From a checkpoint of a small image captioner.
Training: 16200 steps, batches of 256.
Rows from block 3 of the text decoder, named by matrix and row number. Rows with one number belong to one neuron. Each number is 128 + 24 x the weight over its row's rms, rounded and kept within 0 to 255. All counts start at 0. Numbers have three digits each. After the name is the row's rms in percent of the matrix's.
# fc1: MLP up (decoder.blocks.3.mlp.fc1.weight, 1536x256), inputs 0-85
# fc2: MLP down (decoder.blocks.3.mlp.fc2.weight, 256x1536, transposed), outputs 0-85
fc1.454 112:115090084122108154141102152137144143151170114111095171117112140082137121124154127133114130092176124148130154137137161154125136145083141165169119132148141150138094133145104148116125140135140122112135116104116125112087175120088141147087105144143117127116156142
fc1.455 099:095157097155127161136147132117097101118112164111126112115105140125108142155121094145148118164148110118130079144116137086141127123167111139138137143104100144145149103115111123161190117124152093082157154125108101125095148139144130120127132127084161122143158108
fc1.456 100:149092138154114149122135141111134116072127158138113111156141102094157154099145102107155087142109149148130128103130125106086145133107124167129139124095110099079125139119108154149089134144138126154112145150093120135130100129152147138102146098097155104105121137
fc1.457 096:165102115103175134120166130156129131167106148125123137113125094127180139071123115101120127131107119127111118115117094149166125112152090128096123125176156155117099140138107118138138120110119144133071114152150110129107127131138143120116155161162149139151178183
fc1.458 096:095105128133112141113135148135150117128145123100141155113120121139104128115114129122152141176116135072127126147089160142085129143141146145165110147121118154112115072164178090099121129119116106141123146192118109136164142167117112133137113128091144119096105120
fc1.459 103:139100146100129150133073142121119108143140105187166124148117158146161151116107124094142164155169150127145078108170131133158139131115122108116130061107084099137161116161085141141113112129079132139118108085111136125130102142110134117110142142146133128148089123
fc1.460 107:165134142113110153164127084128144118127136088142165123103135158093123120133141143120164111088151129152147131123114143105112143111086120131136150172133170095145124155159124100141140130141118082216121105095147122106108150151179108151093130097129140120125119137
fc1.461 098:116103132097122125160104152118145132123139110134115102138155129091100116131165122151090159126104137138165136085078109153155084110151136104139150070130079108161137119137163121144137133145115148126105136081127180149115146140130113158117081112127125163151162120
fc1.462 096:141090133143130119113100110122171108145134145159159132108103100112137110124120140099127128098160126123174127152151114108167104129146133114110170127159143132125081147099143156097147108143162158155128129147100163142144178133119117119160114120132113115152094098
fc1.463 100:109099112110137130095131143123145131116124158101138107119129122132127167126130124124144144169139091119137173116091135115155133124130126139159123135112153157130069155161132121141128136154096115113141121144143124139142182152076115101130109090105101096115151134
fc1.464 104:128094138086132150115126178150150120123098105126115119133110112108128142135098102084127136122120127135095108160181147123103156086163130124110111120133152151122156099144139118126165139135136090175139117126138117082061182140152135163132151090124119079139149121
fc1.465 096:120143141154119162125102120143129111120136110098124132155066078142110074163130104124128152174120153084137132113126153136120112071161136153126101125133140110144130174108071105156135157151106161101137158117148155127158117146138083114121116138134116130112092164
fc1.466 099:114125160102110136138100156110120142144166124098106102151044128131139141166199121171122134142124135118158081154135132116120116133160127115076131164144152123140116094124102111126092161112117163097115117147132143116108101136114142153153136122074101141130122128
fc1.467 101:126139148146113136132117125083108110094133113108142142101123133095147139142086117156127140153113113089134093142103102133145123135131136147124112178069172148109134130112143134136137159142152144143105095092096110120142119123124096105115130115172117137141143145
fc1.468 104:102126073112140132139133113109151091092112143114175165081136134131149108124093099140151117151135146098100087120132109151111119111153137142131127115086121154144162115111136104104150101116099184146131156155129159154129124131124137138083095145056159132122134177
fc1.469 100:149166129106160111163096115128136117103133121111167149071147148113100146128088139116145104186099125144117136090111112145190150132132111104154140128125128160130117142097142077132128147136142175111115119107159077117115104153133072122134166129116127099104130143
fc1.470 092:143101096111137133139131122167098089151150158145152085124155139107105138136075100156147080119106139167131122114116135137154070175114133110113190100143105119135103105172128147130133124116069094126124161160118101098111121154127134146146112131153160115111112154
fc1.471 094:148106095100114107143097158085111141140104128104112139155131148132162097122098134143115146118090122155133135126144125169129112173079155122087105112122184144091137148126125128156159155104143117124112122131097112138137095118132098119122151122109119153149160135
fc1.472 105:119119101140135134107096163101154128108121128122115159116091098111138146143150147107161139175095159122165105132090093143091119130119139145162166112149120139127103106112121143109125042126149117107125135137129119101109127143160139130132138122152147090110090166
fc1.473 095:166164123125094158102169154139149060133136135122117152180141201128132156152099130096128136103102105150143142128159134144143095082117085159113149172103142136081150109139128117175123069166101127183160136122128145149136114133149108160083083109128152147123158108
fc1.474 094:156142140155112136085115121139118141142097137110119147143085132111124116120139111120059131123108106137174139126140166106118107125172174135150090150097111159119167127171151139132128132123131138137125119148139125128122126164156114118118190126093120087118108109
fc1.475 096:149131117146118119178069148163097134135127155115118118133121147114128136093102121104131140122133131127121143111146163112144083122106157166126144153096137162103104140170170124166136128120163129159095158109100106168133158109166129121084123113142063106137117135
fc1.476 094:167125080143103113151117138114087128159144085115112135139124099131146122176133110110097108105112160101154138091110118143144101157185109131122096139144141086091109154161124113148150123142106156148174126119135104164090090118151101113112135111107128161134132095
fc1.477 102:112152123120150087155104152105144118134128135154153103153146155124132149124177140165127090109146124145116156101074142128118132132117141131121117141117108104066131150149129089152082150130139128118137118114103146157123143165132113095139098108122120165174133124
fc1.478 103:168138179145129122109127184080101091109121160121120142131103087089153155132071108150144160115101084117139109079099152150156099117146124112145116113143189140126135127132143110120139126118133161155178102127121118159105139104133083115104114119118127178113112118
fc1.479 102:070138091143111122176091165125155092126110098115137117122153117164105133086100099150110097140129160134135188124146113165099197134161139122146133091116183109128165160110102157108141146087171162112124162106136137143141089148140123114114136095140148126145183149
fc1.480 098:148123129123111134141193093115116158116159101146125118077125111144103131133111193144148117129168130136139088133127127156105116149138140129103137164161129118123141117131144135126107106135075115137106134084115119122145134163098111166178136129090093124103144160
fc1.481 098:106110093118140154159125124155122133122110147120133084107130122126093106099146112122109126119104123191097141167124165115164147121128149128108110166137152115112109168078135107168083101126148149113117097103133117117182099136156143144115080150131094113114149100
fc1.482 100:141106094127163109149155109143132151123164094107161144118131115108141142140137134105131173130130153117134099115139121155145141105141167149110128127102058111106120135151127130159115118117100104121155101113175129201098155096150138088134103094135159089146123127
fc1.483 098:097116120144117152152122147158078135085129132155141098150075099122116077106117138115078102134106144108153133112155152095157146133165136129129094151127114184186147147148119131113151118154113102152137113124141122138159121137084107134131129151138116131164068133
fc1.484 088:146173147110123139131141140123116122074144127098152111117134143145123129103117126207080136075120105127124157100111151126122111118112164118129123125113077115154151082161116164085109105126120126111140120089090134134176140113134133129150163077107115141123140102
fc1.485 099:096135143118157135141141173143105107105092185097133156126099117165145087153145142161134121111142164133140138093151103154098123189136136132140107122147125136142081117130086136159172123156102083171099141097151136142136109149108143123170156179130088116143126135
fc1.486 098:134115124132113110152093079126131091181112124109110118138140117112155140122144150092169135091125139139107133082142138131120131104101114124123076160164147089122109132132153137144143121146092076159141111153167172133107136141123122159082117153144156144101112107
fc1.487 096:119149153136100164119135158153148112107163170126126160111088151138127139156126104148112148147110148105105061163109117143094150085105120114118094133126122121143117145143071119140099107136106073131139138079174109113149132144106149111072151125120114143121124110
fc1.488 105:169117124090146156179141113143115128082155159119147138102150098155130122103117134109151145115144178137145112126120113181102088142089161141105092146091116110156159114107108105132146129121143082121148100130137110104113128127106121150073137154128181102096091151
fc1.489 100:129121125170134123141150127136129120076155122094101116119122131112175114121122117101111125152040161116109102177136125115128105122161122145154100115139104082107145152137098123116140140079057118145108083119112119121110150152112117192112133135152107133164095085
fc1.490 106:156146161102142161083147091121115128106151091140158130151107142138101092139083134172133190126137166143152135147117120150119125128125142127131172113115126132085090108164133127163149113124096130138160125122112128130179130139098167129109168128141133093152093092
fc1.491 096:136092128159096154124069134140140096119187134151098133142095112124157117122093140122096136097148149107132112115172136118139161143078134092137130151139153131118149084138144106123108172161081155125143093119138139118170108138126134111141170088091121154138125102
fc1.492 104:135107137169137116139109105143117159117148096172128111138147171142151140122159159116120191141099126125117117148159150114147126144134147129078122087169111146125144151129117110081153070133126102090133140064137127115131114160113096095122098156100174127117159122
fc1.493 101:117120170152126138128123137065117146100110083112125109097159130127143106122103155094115136128155134097176158092069156153134087138136188113138152127160181159115124147150073120123138102168116144110105122122173096120130140125115088149125151137113169098154137135
fc1.494 099:161133106138174154104172141102137097090126136143132116143121119162142149081131085123099103092128176100126133104129113083110136140142093132105111115136121173124124154187106120115137147151133171126121146097149125095123156108130159110129129122115147090107145139
fc1.495 099:127157157096135158130108131170123148089111133148139137142177105124117123102154122112148122118079131124157106153137139117125158114165122116128107119125123070145110138120120155139116104103105114112120101134118086114164116098109144139153157147147143130149093133
fc1.496 102:134117156164139113100158123136081119174148123135113130121135128118141113110189153139164155124140150115128119120148131103133157113152074110150132113132129187114145132127142104120142139135149145074153122126181138093124133106089165153122123136131076151155114149
fc1.497 097:109128159119112103116111166117109147161142134108171136162158108124124135148122095126131101129138133140131111130148116104162128159130157113083115130137121114127155099132082161126155082117097173112127165118136114136111125134134080087101140131124161131152097142
fc1.498 102:162075160136158156128159129073107095134136133134129143156100132113152137145144120108109098169091181122097138101130130138150133085145146151141159128118122075127120115109131112103111146148128128136109116135153173162160150183124144141145167128145114137115082145
fc1.499 098:107113143127115098115126153152149151175102087128123092092147155136166084131150135078130130114072150139113094112127100152151150106130132140102117188119142124164169138150166118130157130121113133110113141094163121141133150159145119089134151111149107156105097120
fc1.500 098:158122129123116120116154119178097138093125138127164119162129139145121181123080145092163131132126101147109110149150118136122147132110148116099149091144113121148156218165154161145109134151107152136125123127135135111149130139106149133091094142150118099129139138
fc1.501 100:151129100079154159105133146117119112151144139141103157118132113101143125112109138114142116100104114147116132115098155130145115149155141120123081129134087149101143120146146122177116188142123094082136105149097087116134108125150112099145091136094182124111155089
fc1.502 107:098162104143162146133168098148104105126138129115115116134176081146110107135111125121143115144138091102123152093110153099146189140159130110109140102121099161111151116144117158117118124141155140124162094113089137146139117125122134145107133095089102128142135145
fc1.503 099:144143150131123125144111132121153152129077112177127154184133092122135111102141144124120111152114177131114137106141118086096100130132103131122078118169147108167150178107126106128123140175101140126134123108085156128156118131165130125149099134117108117150121117
fc1.504 096:178116090118146132129159120122094107100117142115171121101108154145159150123116171072101117084142124108147138141110158163131113128124101108154149117120153113113141147115153194113120186145129125186130130139134120103107108116165129146118086128154093122131133154
fc1.505 101:152155091129116143117137130143112156053165123136093138145121112137142160131148126130121112152150103137114142116112126113142142103086139139137154100116095143141095111124151129099152105116100156092136071146119102098119173127147117157113127154134146126136121101
fc1.506 094:123146084144112113135121104106122077101128141126160114129165152133094118135145168104174132098142139131137134164108118108136123112160130119116088157143133137137093143153124109110170112125125114125053160103165157109080161132116125155133143086097144091133116105
fc1.507 095:120168163137131157104127162105165098086132102109126130138101096130118125171099128125098137122128092135109134121097111145122110089107113149123120154134104122135146139083107136114110126112137167119155153128127194083129136140144082073138163171132149121121088173
fc1.508 098:166128113151114115183122137122108160132111057112121167094107132163144095123125175130133109160150113099083108084117127110142135137122151106191137182142125119153155112143126095108124116162079119121114107137161099138112148135118177132135125163119133157115158132
fc1.509 104:062117128130124125126112108106130111121134144158133171119166100181112131097171181162166121096141124100114162097105140160123092151133136138093129131139112104125114155088137095096170137155137142144134154110134117131075101127096177104141168108137101138109130105
fc1.510 098:123170101102137145124100146189092150087126096163107119120116109132123130060099202112135118114163139137109155096132123129153110125104129144129134131148146180146108137121142112122097138091105159111166149137153088151144125083178119147131127144080138104161126137
fc1.511 098:119213093145124120125138174180140143131142113101123145142134089122086125166118132161153126102121131112095171109134130121157102157188123121150108117112134112098112071109139132170151163121135136150091125117130149086124136140141154090117112117102125146153133079
fc1.512 095:162106153168091124127118117163111108102118119156097131112151149150110116109123128110101139182119116080104144138129103135126132103113124182112094084135142097115133124137105116109134131172093168132156116124127140135162110167131106111137149124123128125121184148
fc1.513 107:157140133135132105129149134148108153079091126092149105137168154132141129187124139144128149151146116183143135135097079106129131173138158104146119141136120119119168118129156111072124162148138113111154125135101120118086132110130109126079121151157126096116088138
fc1.514 099:195104114146169122121111126128108102127102086104101139123106159106122084153140140123097189152090125112096170134135145156151082160103134138142098133134142126159113123127118104091158139133097105133091117127137124155119100125106134156136140194134072147138099112
fc1.515 102:114143139126149128109143116138164143095117150126110165122142079141164174150098108137082117123126100132133101146098104181105114130113146123093129103102059121147123166080110138139135152130113123136131139156162116090146129156148158110160126075125133148114092097
fc1.516 096:141113128113132137121092119142155147102073137108127161118105094163163134159143132124117116080119160137109092140101137117108136103162166110155159129118120153091131110166113145089119144124115154170140099127121111146133181104149099124132093143118134109088144120
fc1.517 100:155109128111087111119104183152184144131122127108094117113142196121098096152136125117145139129119102117100140124111119107075114094120107126063127146143156123096121140123099126135144157094137136146132157070143125107156072123116156124110089128125113122106149115
fc1.518 100:126080171082151120094103113129100144100121102137140116117122119152133132168083145142135150165123195081147104116108103092141113114152141144094139102135097155107129144136127125061117133125113160119132144155147103174146130123141148127106112107088140137092126130
fc1.519 096:167110157137138115138117098111141081135146123152108093128142080143151121102155077113126159114070140132148121143149157143161162123126132108135142163102145132142126128121140160121154100099131110098120166089135183170126148133146106178088104133141086116114141105
fc1.520 098:168124141132132143122148110148145127079119099114169159069130136148111102104108108130161145117122167104131158117116115158133151111101159128130115107126125115078106143117135130049141120129107124101146085132133143122136125120089137158121133147103104096114153123
fc1.521 101:083144144118166164148144136127137098105134126164154126092119132160102133126107128135116125140088126141154096082131127079119067138099137142162145084134106147122142129168098171112119117140088093148098089141108139087108160149123138142072132157101144112118134107
fc1.522 100:104167161156106128111108137114165130122137120154156134138135121126119130117155173105166119144128142081136125148165106106089101159123120151105176119149138159198120107117128151127184158107135111088108106095112100088118147149107114144123148108106094128099149149
fc1.523 098:133132129114178116137130098125118139087128108094095151167107132165125148148130148102116116103130156110104096125114138158099127142110145093131175114175118129116098121142138135204116145093103168122066118134136115133143103153146126120127170144116092161125153132
fc1.524 101:175077115075145102120142121095130093136162166146098147097118143120118117165118115124156161137109125093126132135158188094128111142178156175130102138086151129158162121165130137129142095133152081081151137107098115143102154132175177111095125107108141115108108097
fc1.525 103:139116130171116119108095132148150111109140124133132102093153105125108107094147200158080135116114112130132147135114097121133164119187106097129105091125182070119142132147131139161111133149129120167136088093117137124145147173099097169119117068133138105095133100
fc1.526 103:155133141147141149136139130128132116169143104144105112130112113144080130122133108123126119123104097148153163116136155131126112121120135143102117136135127094129127174142109151122145164176159140145091135119137153089101151150124136109085089138144127104134102162
fc1.527 100:089121166138106137136153130141141112107130136103152125149131109141094131110098142116141123081142123133087158164128119150103138143129157168113126120169173135103153153145116118116131149140079159164165120134158114141068163124146048167139124160130159136149139112
fc1.528 099:115118137123113118132121123119092140147125150128144135111126148151183087077129166100141116115069102137137139100099094078156112130109105138113134154148137124142101129180109113136136147138127158145171130068162081125122152131151123070146140113136142163163100133
fc2.454 104:135147120151160107109129126125122169149132077115083125119151130154128104193157138123074127113107154132133116135088136118171149090082136093089131165140128114136137109136118143143135142139137160138142129126131128106113135179104083118139147136126106149151114146
fc2.455 101:082118102134114112130164084102134147120103154147120089136099128104137146113106125049099114122106118145115159135138111134115078139109147126153150137110104098059111148122089137116087156170131142098168135122147152130092124150137123138147121149139149125128090152
fc2.456 100:119089120144114150100119100099098148093116138116132170150147172126119127106143148138157083157113096131131117164169100165160092121108138123132117147126116137165121103135127091163114132125100099068091122165146126090100087102134148172136171150120106117123139110
fc2.457 109:157088160120129163095130107135122151088139102169111134117154124111137148136118124112147135159145167092174148130113086127078081109083169162163110126128120129147114131118157077109149107145112153162141142139133119110148163170153138124120132170135118137121180124
fc2.458 091:089124109116120115182138110098158138142119108121140112151173081087130113092136149125095121132111078098149123124094137137138116138111123148061177138090108161112120175096103102149081152133138134120110087124160101118097147119126138137142140100142139133129173163
fc2.459 095:130124132123103158107105161140120123125117159135134093131113139131140073115119132105081126162093172065115130153125157136131137115136116129087100129132114086096143108144142133164150140142157159097153128096155090128173145071126119109118140144160101153101118123
fc2.460 091:168103178162114074173159133165096111154121092106081119158110166124105109120136097096136118133161114138144161160120122152122164137118136101155112142131108110103148142147106116104146105131178173121093169139152120121154114148158129100145100141146140140125130103
fc2.461 101:146106153101092135164065151130144173141099128127171086133142129148151135094136090157114128137107134098090108124140126156125136096122102100145143126109079191148111133146130144090128100121101138132174119133125127112132144108119127095145106112127149117127094142
fc2.462 107:118138095137137117127170138118121141134091100103163116137171143164115112107144134111111169111105125117114130112144141090107168161128122123131136137148105134125116125137167153153113132123112110090139134069123156179146123130096209091143118095130131135175149144
fc2.463 098:141125135129110097136119106103120121152117128123137183126123115145124119128116143110156150109094162136159103153147142128148174096146124111065155181147133145109142092116121119160114119117121102127107070097103129119078136142140143112139141125130141130124168140
fc2.464 110:157156122115148129133170091072118088147133117118151109156138128102134103097134126142129136118140143164148112093105093116108141133148129132120163155148077108210105106110118106126096099158105107124108164130115092091110167122151155111132136140140149125142173160
fc2.465 107:148119115097162108133156165106176125146129127120098128161120108115082099119100125132132099121137157166123112136124092117138146144144082081111093122163128093148091112132136140099119131094079143141116176115154144117118137096151097153185139116140104102141145149
fc2.466 100:104133124139107112108133139153112150168107158119151131114153143102115152135112113094177146139126075128120109121118150148122135183076183110119057108125127134079090182110123137148133135119145092134174159114125162094109110115130131133127109111148129169133123130
fc2.467 106:124144141114137170106162118076130139147113137130145127139130140115121154106126132106112142094141115166108160143117151122142111160162129136120099124115102126121103101159163117129090116125124111118133164125129157161127104122131119112152115161117163125121135144
fc2.468 099:134111139113118179121115113104143110145131117146103137107142131165111163155132104149114124125129128122176090109129173151156135135119151140146072114124147124109129139072125095098130130167148116108125131163147106144139120127174143108099115097167124157110132128
fc2.469 096:114140175112085137143121103113111089114133152122161119125140158091087136138108122096129078086176107099129092102130110164138122126166122142154104147093147104101121097173105160141134147142133125145154162154130153114123129148097127151120081171138123144146139116
fc2.470 119:158131117115135116148093098108141173166109102099128115143115125125108135135134122145159138107134186155119132097134160131118133102109143140104133142086154121123119182104113134129121136156141157139117101123101084127142122116102105116121078111128164129133169136
fc2.471 082:161133082099119156113159077114085124159117130144130147147130113153120142147108163138147170122154112092175180087185092112101141128133111125070136086121138142159145126102100173114119129149154159133119143144141089080143125116142144124121148167125115144157124146
fc2.472 102:146137121118097103134125073110154132165156125136155181150099125159135109115119175097105132109141144157124171112096136079148117163125143125104130134123133109113124071088165151126135165096118087137099155147141090128140126145107128122151106151114110154153115092
fc2.473 094:127092141120098108100125132135160131128115118118141138104098087146120106128098133086144130135147106161157140117161119121141158098139137130150117088138106110131121091152129128146066109120125177101106126160124156087148103106156162120145142087125111162101161129
fc2.474 105:122150094107083145137127173134144147115139107119120097139147122123119151105104171144111099120101114098120096166152144109128133136153098124131178128174166107110142090114142124146181104178099116133130149157098155149109189110114154141099139122105112088142130129
fc2.475 106:117146152151138157151109096151153111122123133132105088151123128171161136129092186123121135091112096115083141121111109138160174148123092135163109081154123121141131117090127129088114114130124142082194122099137142114086126145086121137128154121157129115177130113
fc2.476 099:142103093132130175117139130132082118115109145145132128124131113138135112170105155124129154141134102077154148201128095142150138069105104162137166103135147129124165109107158107148166129075127147104161139159131146095129109125138094112128174127088107120163149135
fc2.477 106:075171133168136100123123138141175133143133128118116075103140115101117123131167159106115083163128116154153140150151121131133129104085093153154201129118132137119117190155134135154159149122148117157122111170172145114086139142146126103158126088130149141091120129
fc2.478 099:137130103107100157126161127148100105115161120085151129128177175147129147162111133116164121123151111158114138148123115121151130121137138153082121159147138099120153151145160128127158152140154143088089109134125110106121062075154153116093099140128117155144109139
fc2.479 105:146145098137127108166146116144123120139116136146139105125117073137101132151133105107127166069146147123173144128123146165098119116140123131140082057132162129120093128139109128078121130152118107133159113127139130129092098132110091130108167125161083093118160156
fc2.480 101:132137110136129080117135131115136170146172111084141130135104130142129149084128114155100133138151157152111134141103140119127161137130101091153092142095107126116118143149123113123185144092127132162181156147145078131119132101138158131168175100144089145107103152
fc2.481 110:145137099087113132121121149100125141125130073134157126092157108098100132115131173166116131128134074102072144119167083143120163119142108135107124114144184131130142111182119113121137142134151117097121091141114115101127159121140129109100135126164142122171117076
fc2.482 102:136131144083121166124136103144132128141143164140124157160165152114133137161092118098099131094086115117151136102154128155176117116153104116156136159099083154160146137108166109141144129150189126185105116151103137116133148139124128177121133115154122103086135112
fc2.483 098:122112143125096151113107137151152114126137115141121105095153125151150143137126103128151125122100131096162114118107148145066150117150117146140115100156129144124096109119087093100159131134131142130106131135116112118134139153121160097129160103158167089111165152
fc2.484 092:155099134182140145166125094119123136146110126129095112079103184114124134139123126102126109126122145147092164149130147162181098152121145165126122097137130143123116153084152135074132155134075126137163131137100122126144105109126141073117122129095072128135151116
fc2.485 097:120123137125151167062151149127097109113103081137121082137115149127118120097088143153131135162103106114164169124121090130081153129154137149113106136168168127139145157133135145143119149134132155141136142144098099129143140169130146143117150136117168129140127114
fc2.486 093:128130183102119106125116119088090157120096149127138128115148123111110153160145132109146125112116150137134121126153124136152153140144121182120159153126061150128130077080074123146119154164111155093139093129138103129153162103145134098082106108073112106130145105
fc2.487 095:100176142128152129107166142094124126147142126151101138137147126128139094157120171144146113096157119107128130129099120073150120141094136099097134105170113109129103127176128179093125091143129127138128106162171137130116110113100150162094139123160119102116176120
fc2.488 094:139138114119165128114214113110122133185109137157115091127139151180150112109160124116097135175094155142143116157135110126124136169129141097121077138149111115098130132113129085112097139141120168143121120145093157154155151129109113097153133157140153120060099135
fc2.489 102:093137134129158162098126127165123126119099187125078105128152123128131120137100139126131123142115098097147159152121168115126148133132112100122165159080133121112114119143116123132120122151103089119145133170150100158101142119122129101123141164135145160141123136
fc2.490 098:130145175182132141123137112138129143123135091118130091140101150117109104116162116129132120117140111100111115106121128061115109124110178151115088118129132104115149168172104129152123150135091136120149153106127104123200111148126158140118157148149179135122152134
fc2.491 102:116196133114158107119116105105124133103113127122133162136170156138106139103116097180111133121081105187125109151133115162109162128082129140134150157146129148126118154116058138101148085136124117107143143123117099149131128085125132145123151142163129122127130167
fc2.492 108:109140161139145109122175089144093094129131121152129110096143120153106089144124118139136109122145133129148116172134133124119101133160121148186154124205132068151110111132152175109131107167187139127093141103137127100134103090114175112121170101124138143175112119
fc2.493 099:159129128094113138140116146128119144145159154152125129091093116189115146144121137110165139118166122159104101129119088109123083122113122144164153115113136126153119144160112065132169156074114140139144086147122108111155131106129125135109128146112095182123162127
fc2.494 096:117163153147116147130119092103143091154091109118145148132110095125094103136170096167150141160126143136116136121123095110148119088155122144126121165143109133149126116133129081139120089172109111118075120049129130107171171153125094147109147149116174143096119161
fc2.495 105:142105141174138123148135106143134138157163162182107136119103119107092102140159156114143101157108101117133087147120120161147131129087186139128115108126134125120117138098161104113159094102096097156085190112148128144084130138139155124153094140087156113138122141
fc2.496 096:102155120147121151146153170100151141113105105140126118108079134176126077111160103105129087150096102103114145153122136151124115130115129140122103104108103103163149132140134134139167120113108132160182170139113159140161131094099151136075119143143126121118126173
fc2.497 096:128149101133150118104143090114124084154190103129102157119145151136125063128155167122171139076123126146140152067160102151155131136128109105141125116158165145115187086138141113116120108110156132148083147128107108118172112109107143139144146153133105124144091167
fc2.498 102:115134120148112137151161134172165127139124125147119111092146130146147112153159126105108092114122106162131163135104143106161139116072168153083118151147136150095151136086109133156139149089095078112169124102141148105162119108123107063129162128147110142139136096
fc2.499 110:088143131111168148139180125148087158114119118127089090084103137134168110093132124135091111134104067169096149119122112097117115159170152121187097144136092101155125175124132121154116121141132127129100112155102147148162182127143126152133114136069149129135159131
fc2.500 106:164101137151120144167135128158128185131137128138135103175096116105105080111122139151170132115131140133127092123113115091147116140105112135096136163109160068133127121113128076117153120136136167135096138113083125119127147153178155116164070087118166153115129131
fc2.501 100:143139091126098142164114158128161064146111165120102072110133113146114085125180142112124108148116153099128113158094132157142180157100095131110147139152097135103121140120147191141129138120112145142113130149107140092127136118120125150148145159150093130146116130
fc2.502 095:138127113115109111148115188143115146159124123137138109084112132113126131096156108069111144135067122125124144107116185165129143124130162097092140127114131132146095146108142127146167162117136111099129118143135110104122119131144177118148089141162139123143125175
fc2.503 101:086059117132120124143113087137125130179137137092093125153154087164155123144135125151139143120123097116158130109077102153145165146135131103107110137114130124167083131129156109125115159155159128088144105157103132136147144105118135094115098140146132113172108134
fc2.504 106:155161105123118117123123142167127136141155065142107200149112119095146150123177124118126128110129124124108102104138114159136097131168115150131089149137136117153147118144180147148124123147127104121154137178124073149151109147107135115097150104138156163119145135
fc2.505 111:140130109111129140157112197134138144113098127133133136148117127078107128116129131137142124072064143130154113143149094104120125131167132111146190134132117147142134170137147140097094174085108119113117112148131151085134171146098119122135142088115123130108128164
fc2.506 098:159113122112101140127193128111180125119079139137098175171129172125160093119139103116112145122113113088117147144109155123151094122150128086132102170157147118134153118145158129115099139165131126124130143184111153135150149120160143124156130143109134123095116124
fc2.507 096:155137143183184147165127158124147152178110122138143110135084081135126131074116116119137122116159144101118112139169131152140112147137190158116116143101082148114108085156131114106151151065106116115156147144085167137139109125158157121103106133167121153188105150
fc2.508 092:110128144119124128154112103150111181149131103134112122097117106155160108114128176126104184161135167105165140121113086139130145119123136095125140122093128116150107135121129150065194126168128106156157114100110104139107095127137143087145138139096135145140123101
fc2.509 102:121157131130181120116127149136158079116084113135116132109127148146156107128101087125097108114113121120098142119137158099135116136116132138144113153127128110141155120171146114180086121143130181132141145115117195146140196116147144137160144122175096165160128128
fc2.510 115:122144094144127126127113137155095122150155173087133095150167108152178128101104102084164175169140118116094108129154141139177143089131128116116127119144158136161140205093136101095139135161107129140101161148139108107131142124130108175157174111112123098134143086
fc2.511 108:080129125120115135162129090126105102102178124100090120106134149133155087156084110132137118157101118176133158104135127117142147137146122109132112187143060161161126127122157126104155164135145117143171124097122092151129086088160146127161129101145116148134090135
fc2.512 104:124160142118099106127177135131143148132144107145121126150080145127105184134173116079162102111127161158135146121149122153145109155121114143092164125149105131104107110090137137137145087127121087111093119160095164131102124089126096155141169123114126095080099123
fc2.513 096:113102114155125107132143120149076144149158117121118133125142150129122098165132117172110127140130157089141146109141107104176155138130125098134101183151137166104137165113129134143123136133136068164119111151092085141144140100122119079128134125141134132091090128
fc2.514 103:144154151157124118084128133106126156150135092210117125156139157144138112131149131157121146135147149149098160118136103134090132131118173096162127139168122155151142108151114135120114157135089106104088120111145146103137102111137139160139155183122155144136109117
fc2.515 095:115110090120138108106108096115152155150126083135126164135141098114099166134103133129132160166087092120124181149131126110164150156100128125141080101101124113077140101149159122117100138160090137153158152135162159138174109123121151106105143103113159123108117086
fc2.516 110:115131095139119099126157115117168145171135141128134115155110083091104109064091138120161112157150132145119113140134146133119084158086147113084144105110098140147124171115084156144114104108131121110129164163113121077121168136141102107143143156146134123121114123
fc2.517 092:139186138119121093129136141134136117200142134113115140171133152120138122135131123155092157155090156104124118146166107092134113121094124126111141139118165106101143136111073126142115143138106166146159127126124132125118093108110142152143107134102114060151133123
fc2.518 097:127152091172140121120142120098125119160103110127120118101127142138131121122173163124137103152097115149089101132090091122082100098174126142135160116121106127167140106103123138115111126134113085119140096171108166118183102136154117121108113135095155119080124144
fc2.519 089:153134156075101139089131095100115123127116112111124140082145131122149159135113143147140151152083160137109107130168117104129117169137113129132166119112108090093143149109147119100093115145166131120163133134123104113116109165141095119148168135112146125118096109
fc2.520 102:127118113121113087112108142158164145120102134088132101137143129079151113139131143138142073077104120108106116184095118102113154121089088100125146125082085107160149143139098172159140148132126130135117110165101130151116143074124081131100093139162172155137141095
fc2.521 113:134124122145132170158132100090118117141087151143116119153124126137105092128125113136122137139118145149129110187146139098139121144152116096151086117120097142122072129104191117153162100137169140142159083153129099117141112114146119155200110145142156118137100151
fc2.522 103:101143113052044183120126121138158141123121133086158138071123110119160169098126148115148142151150115151136158076132155089172131109102127115167116110116149077118125164117148134129150144139139144150125124096142102148119131085160079142114089113124133135118128113
fc2.523 099:122088176157104090128118129141154120120084112110159160134143114110143119097125131146146118133170119159105103141113107123165120112136115147125128125134146138087114136122091112066128153077105113143160088099146174132103081132131168119156137167154118155119141129
fc2.524 097:136125122134129168127143121155142148121135104100149149138139130119090139127124167133140107139128125153176082141104139156145086122098099137138119127130130144118094127122134141111143135113115113071116123130193133119179122137144148138154092127147107090139122116
fc2.525 104:133146150146132155117131127141088102140157096133164112116150109144138096141111114127171116125109082114119129098150137077194134209140146097123108111109143131122136120134130126141138145126196098122099105126145136129111164138158133128153110128100169102168131132
fc2.526 092:100142160121075156157180111153074073133166162141132188118102093145107118087155088133119153136169129108074138087147091134157100064130104131125141174122149131126161144119127129114174117116074086112131099083159147114116131153116114139084103107155149108113113080
fc2.527 095:125134158120135131101118091124129130161142127158136112095171147121127111148131152108121182115120145147137165156136062162125123147174098121152114090117130121162104128156083093149069151193137148128125152126113150123155128157140122147107139117202089169129117110
fc2.528 092:152123114128121106128127141127154087134136147115172129157095160106153106147129160101127133149131080131159142147123132111162110133116080106154120118137137109118165112127167138123108131145103089120152143126152102122158172131150103129163116108145123130104102076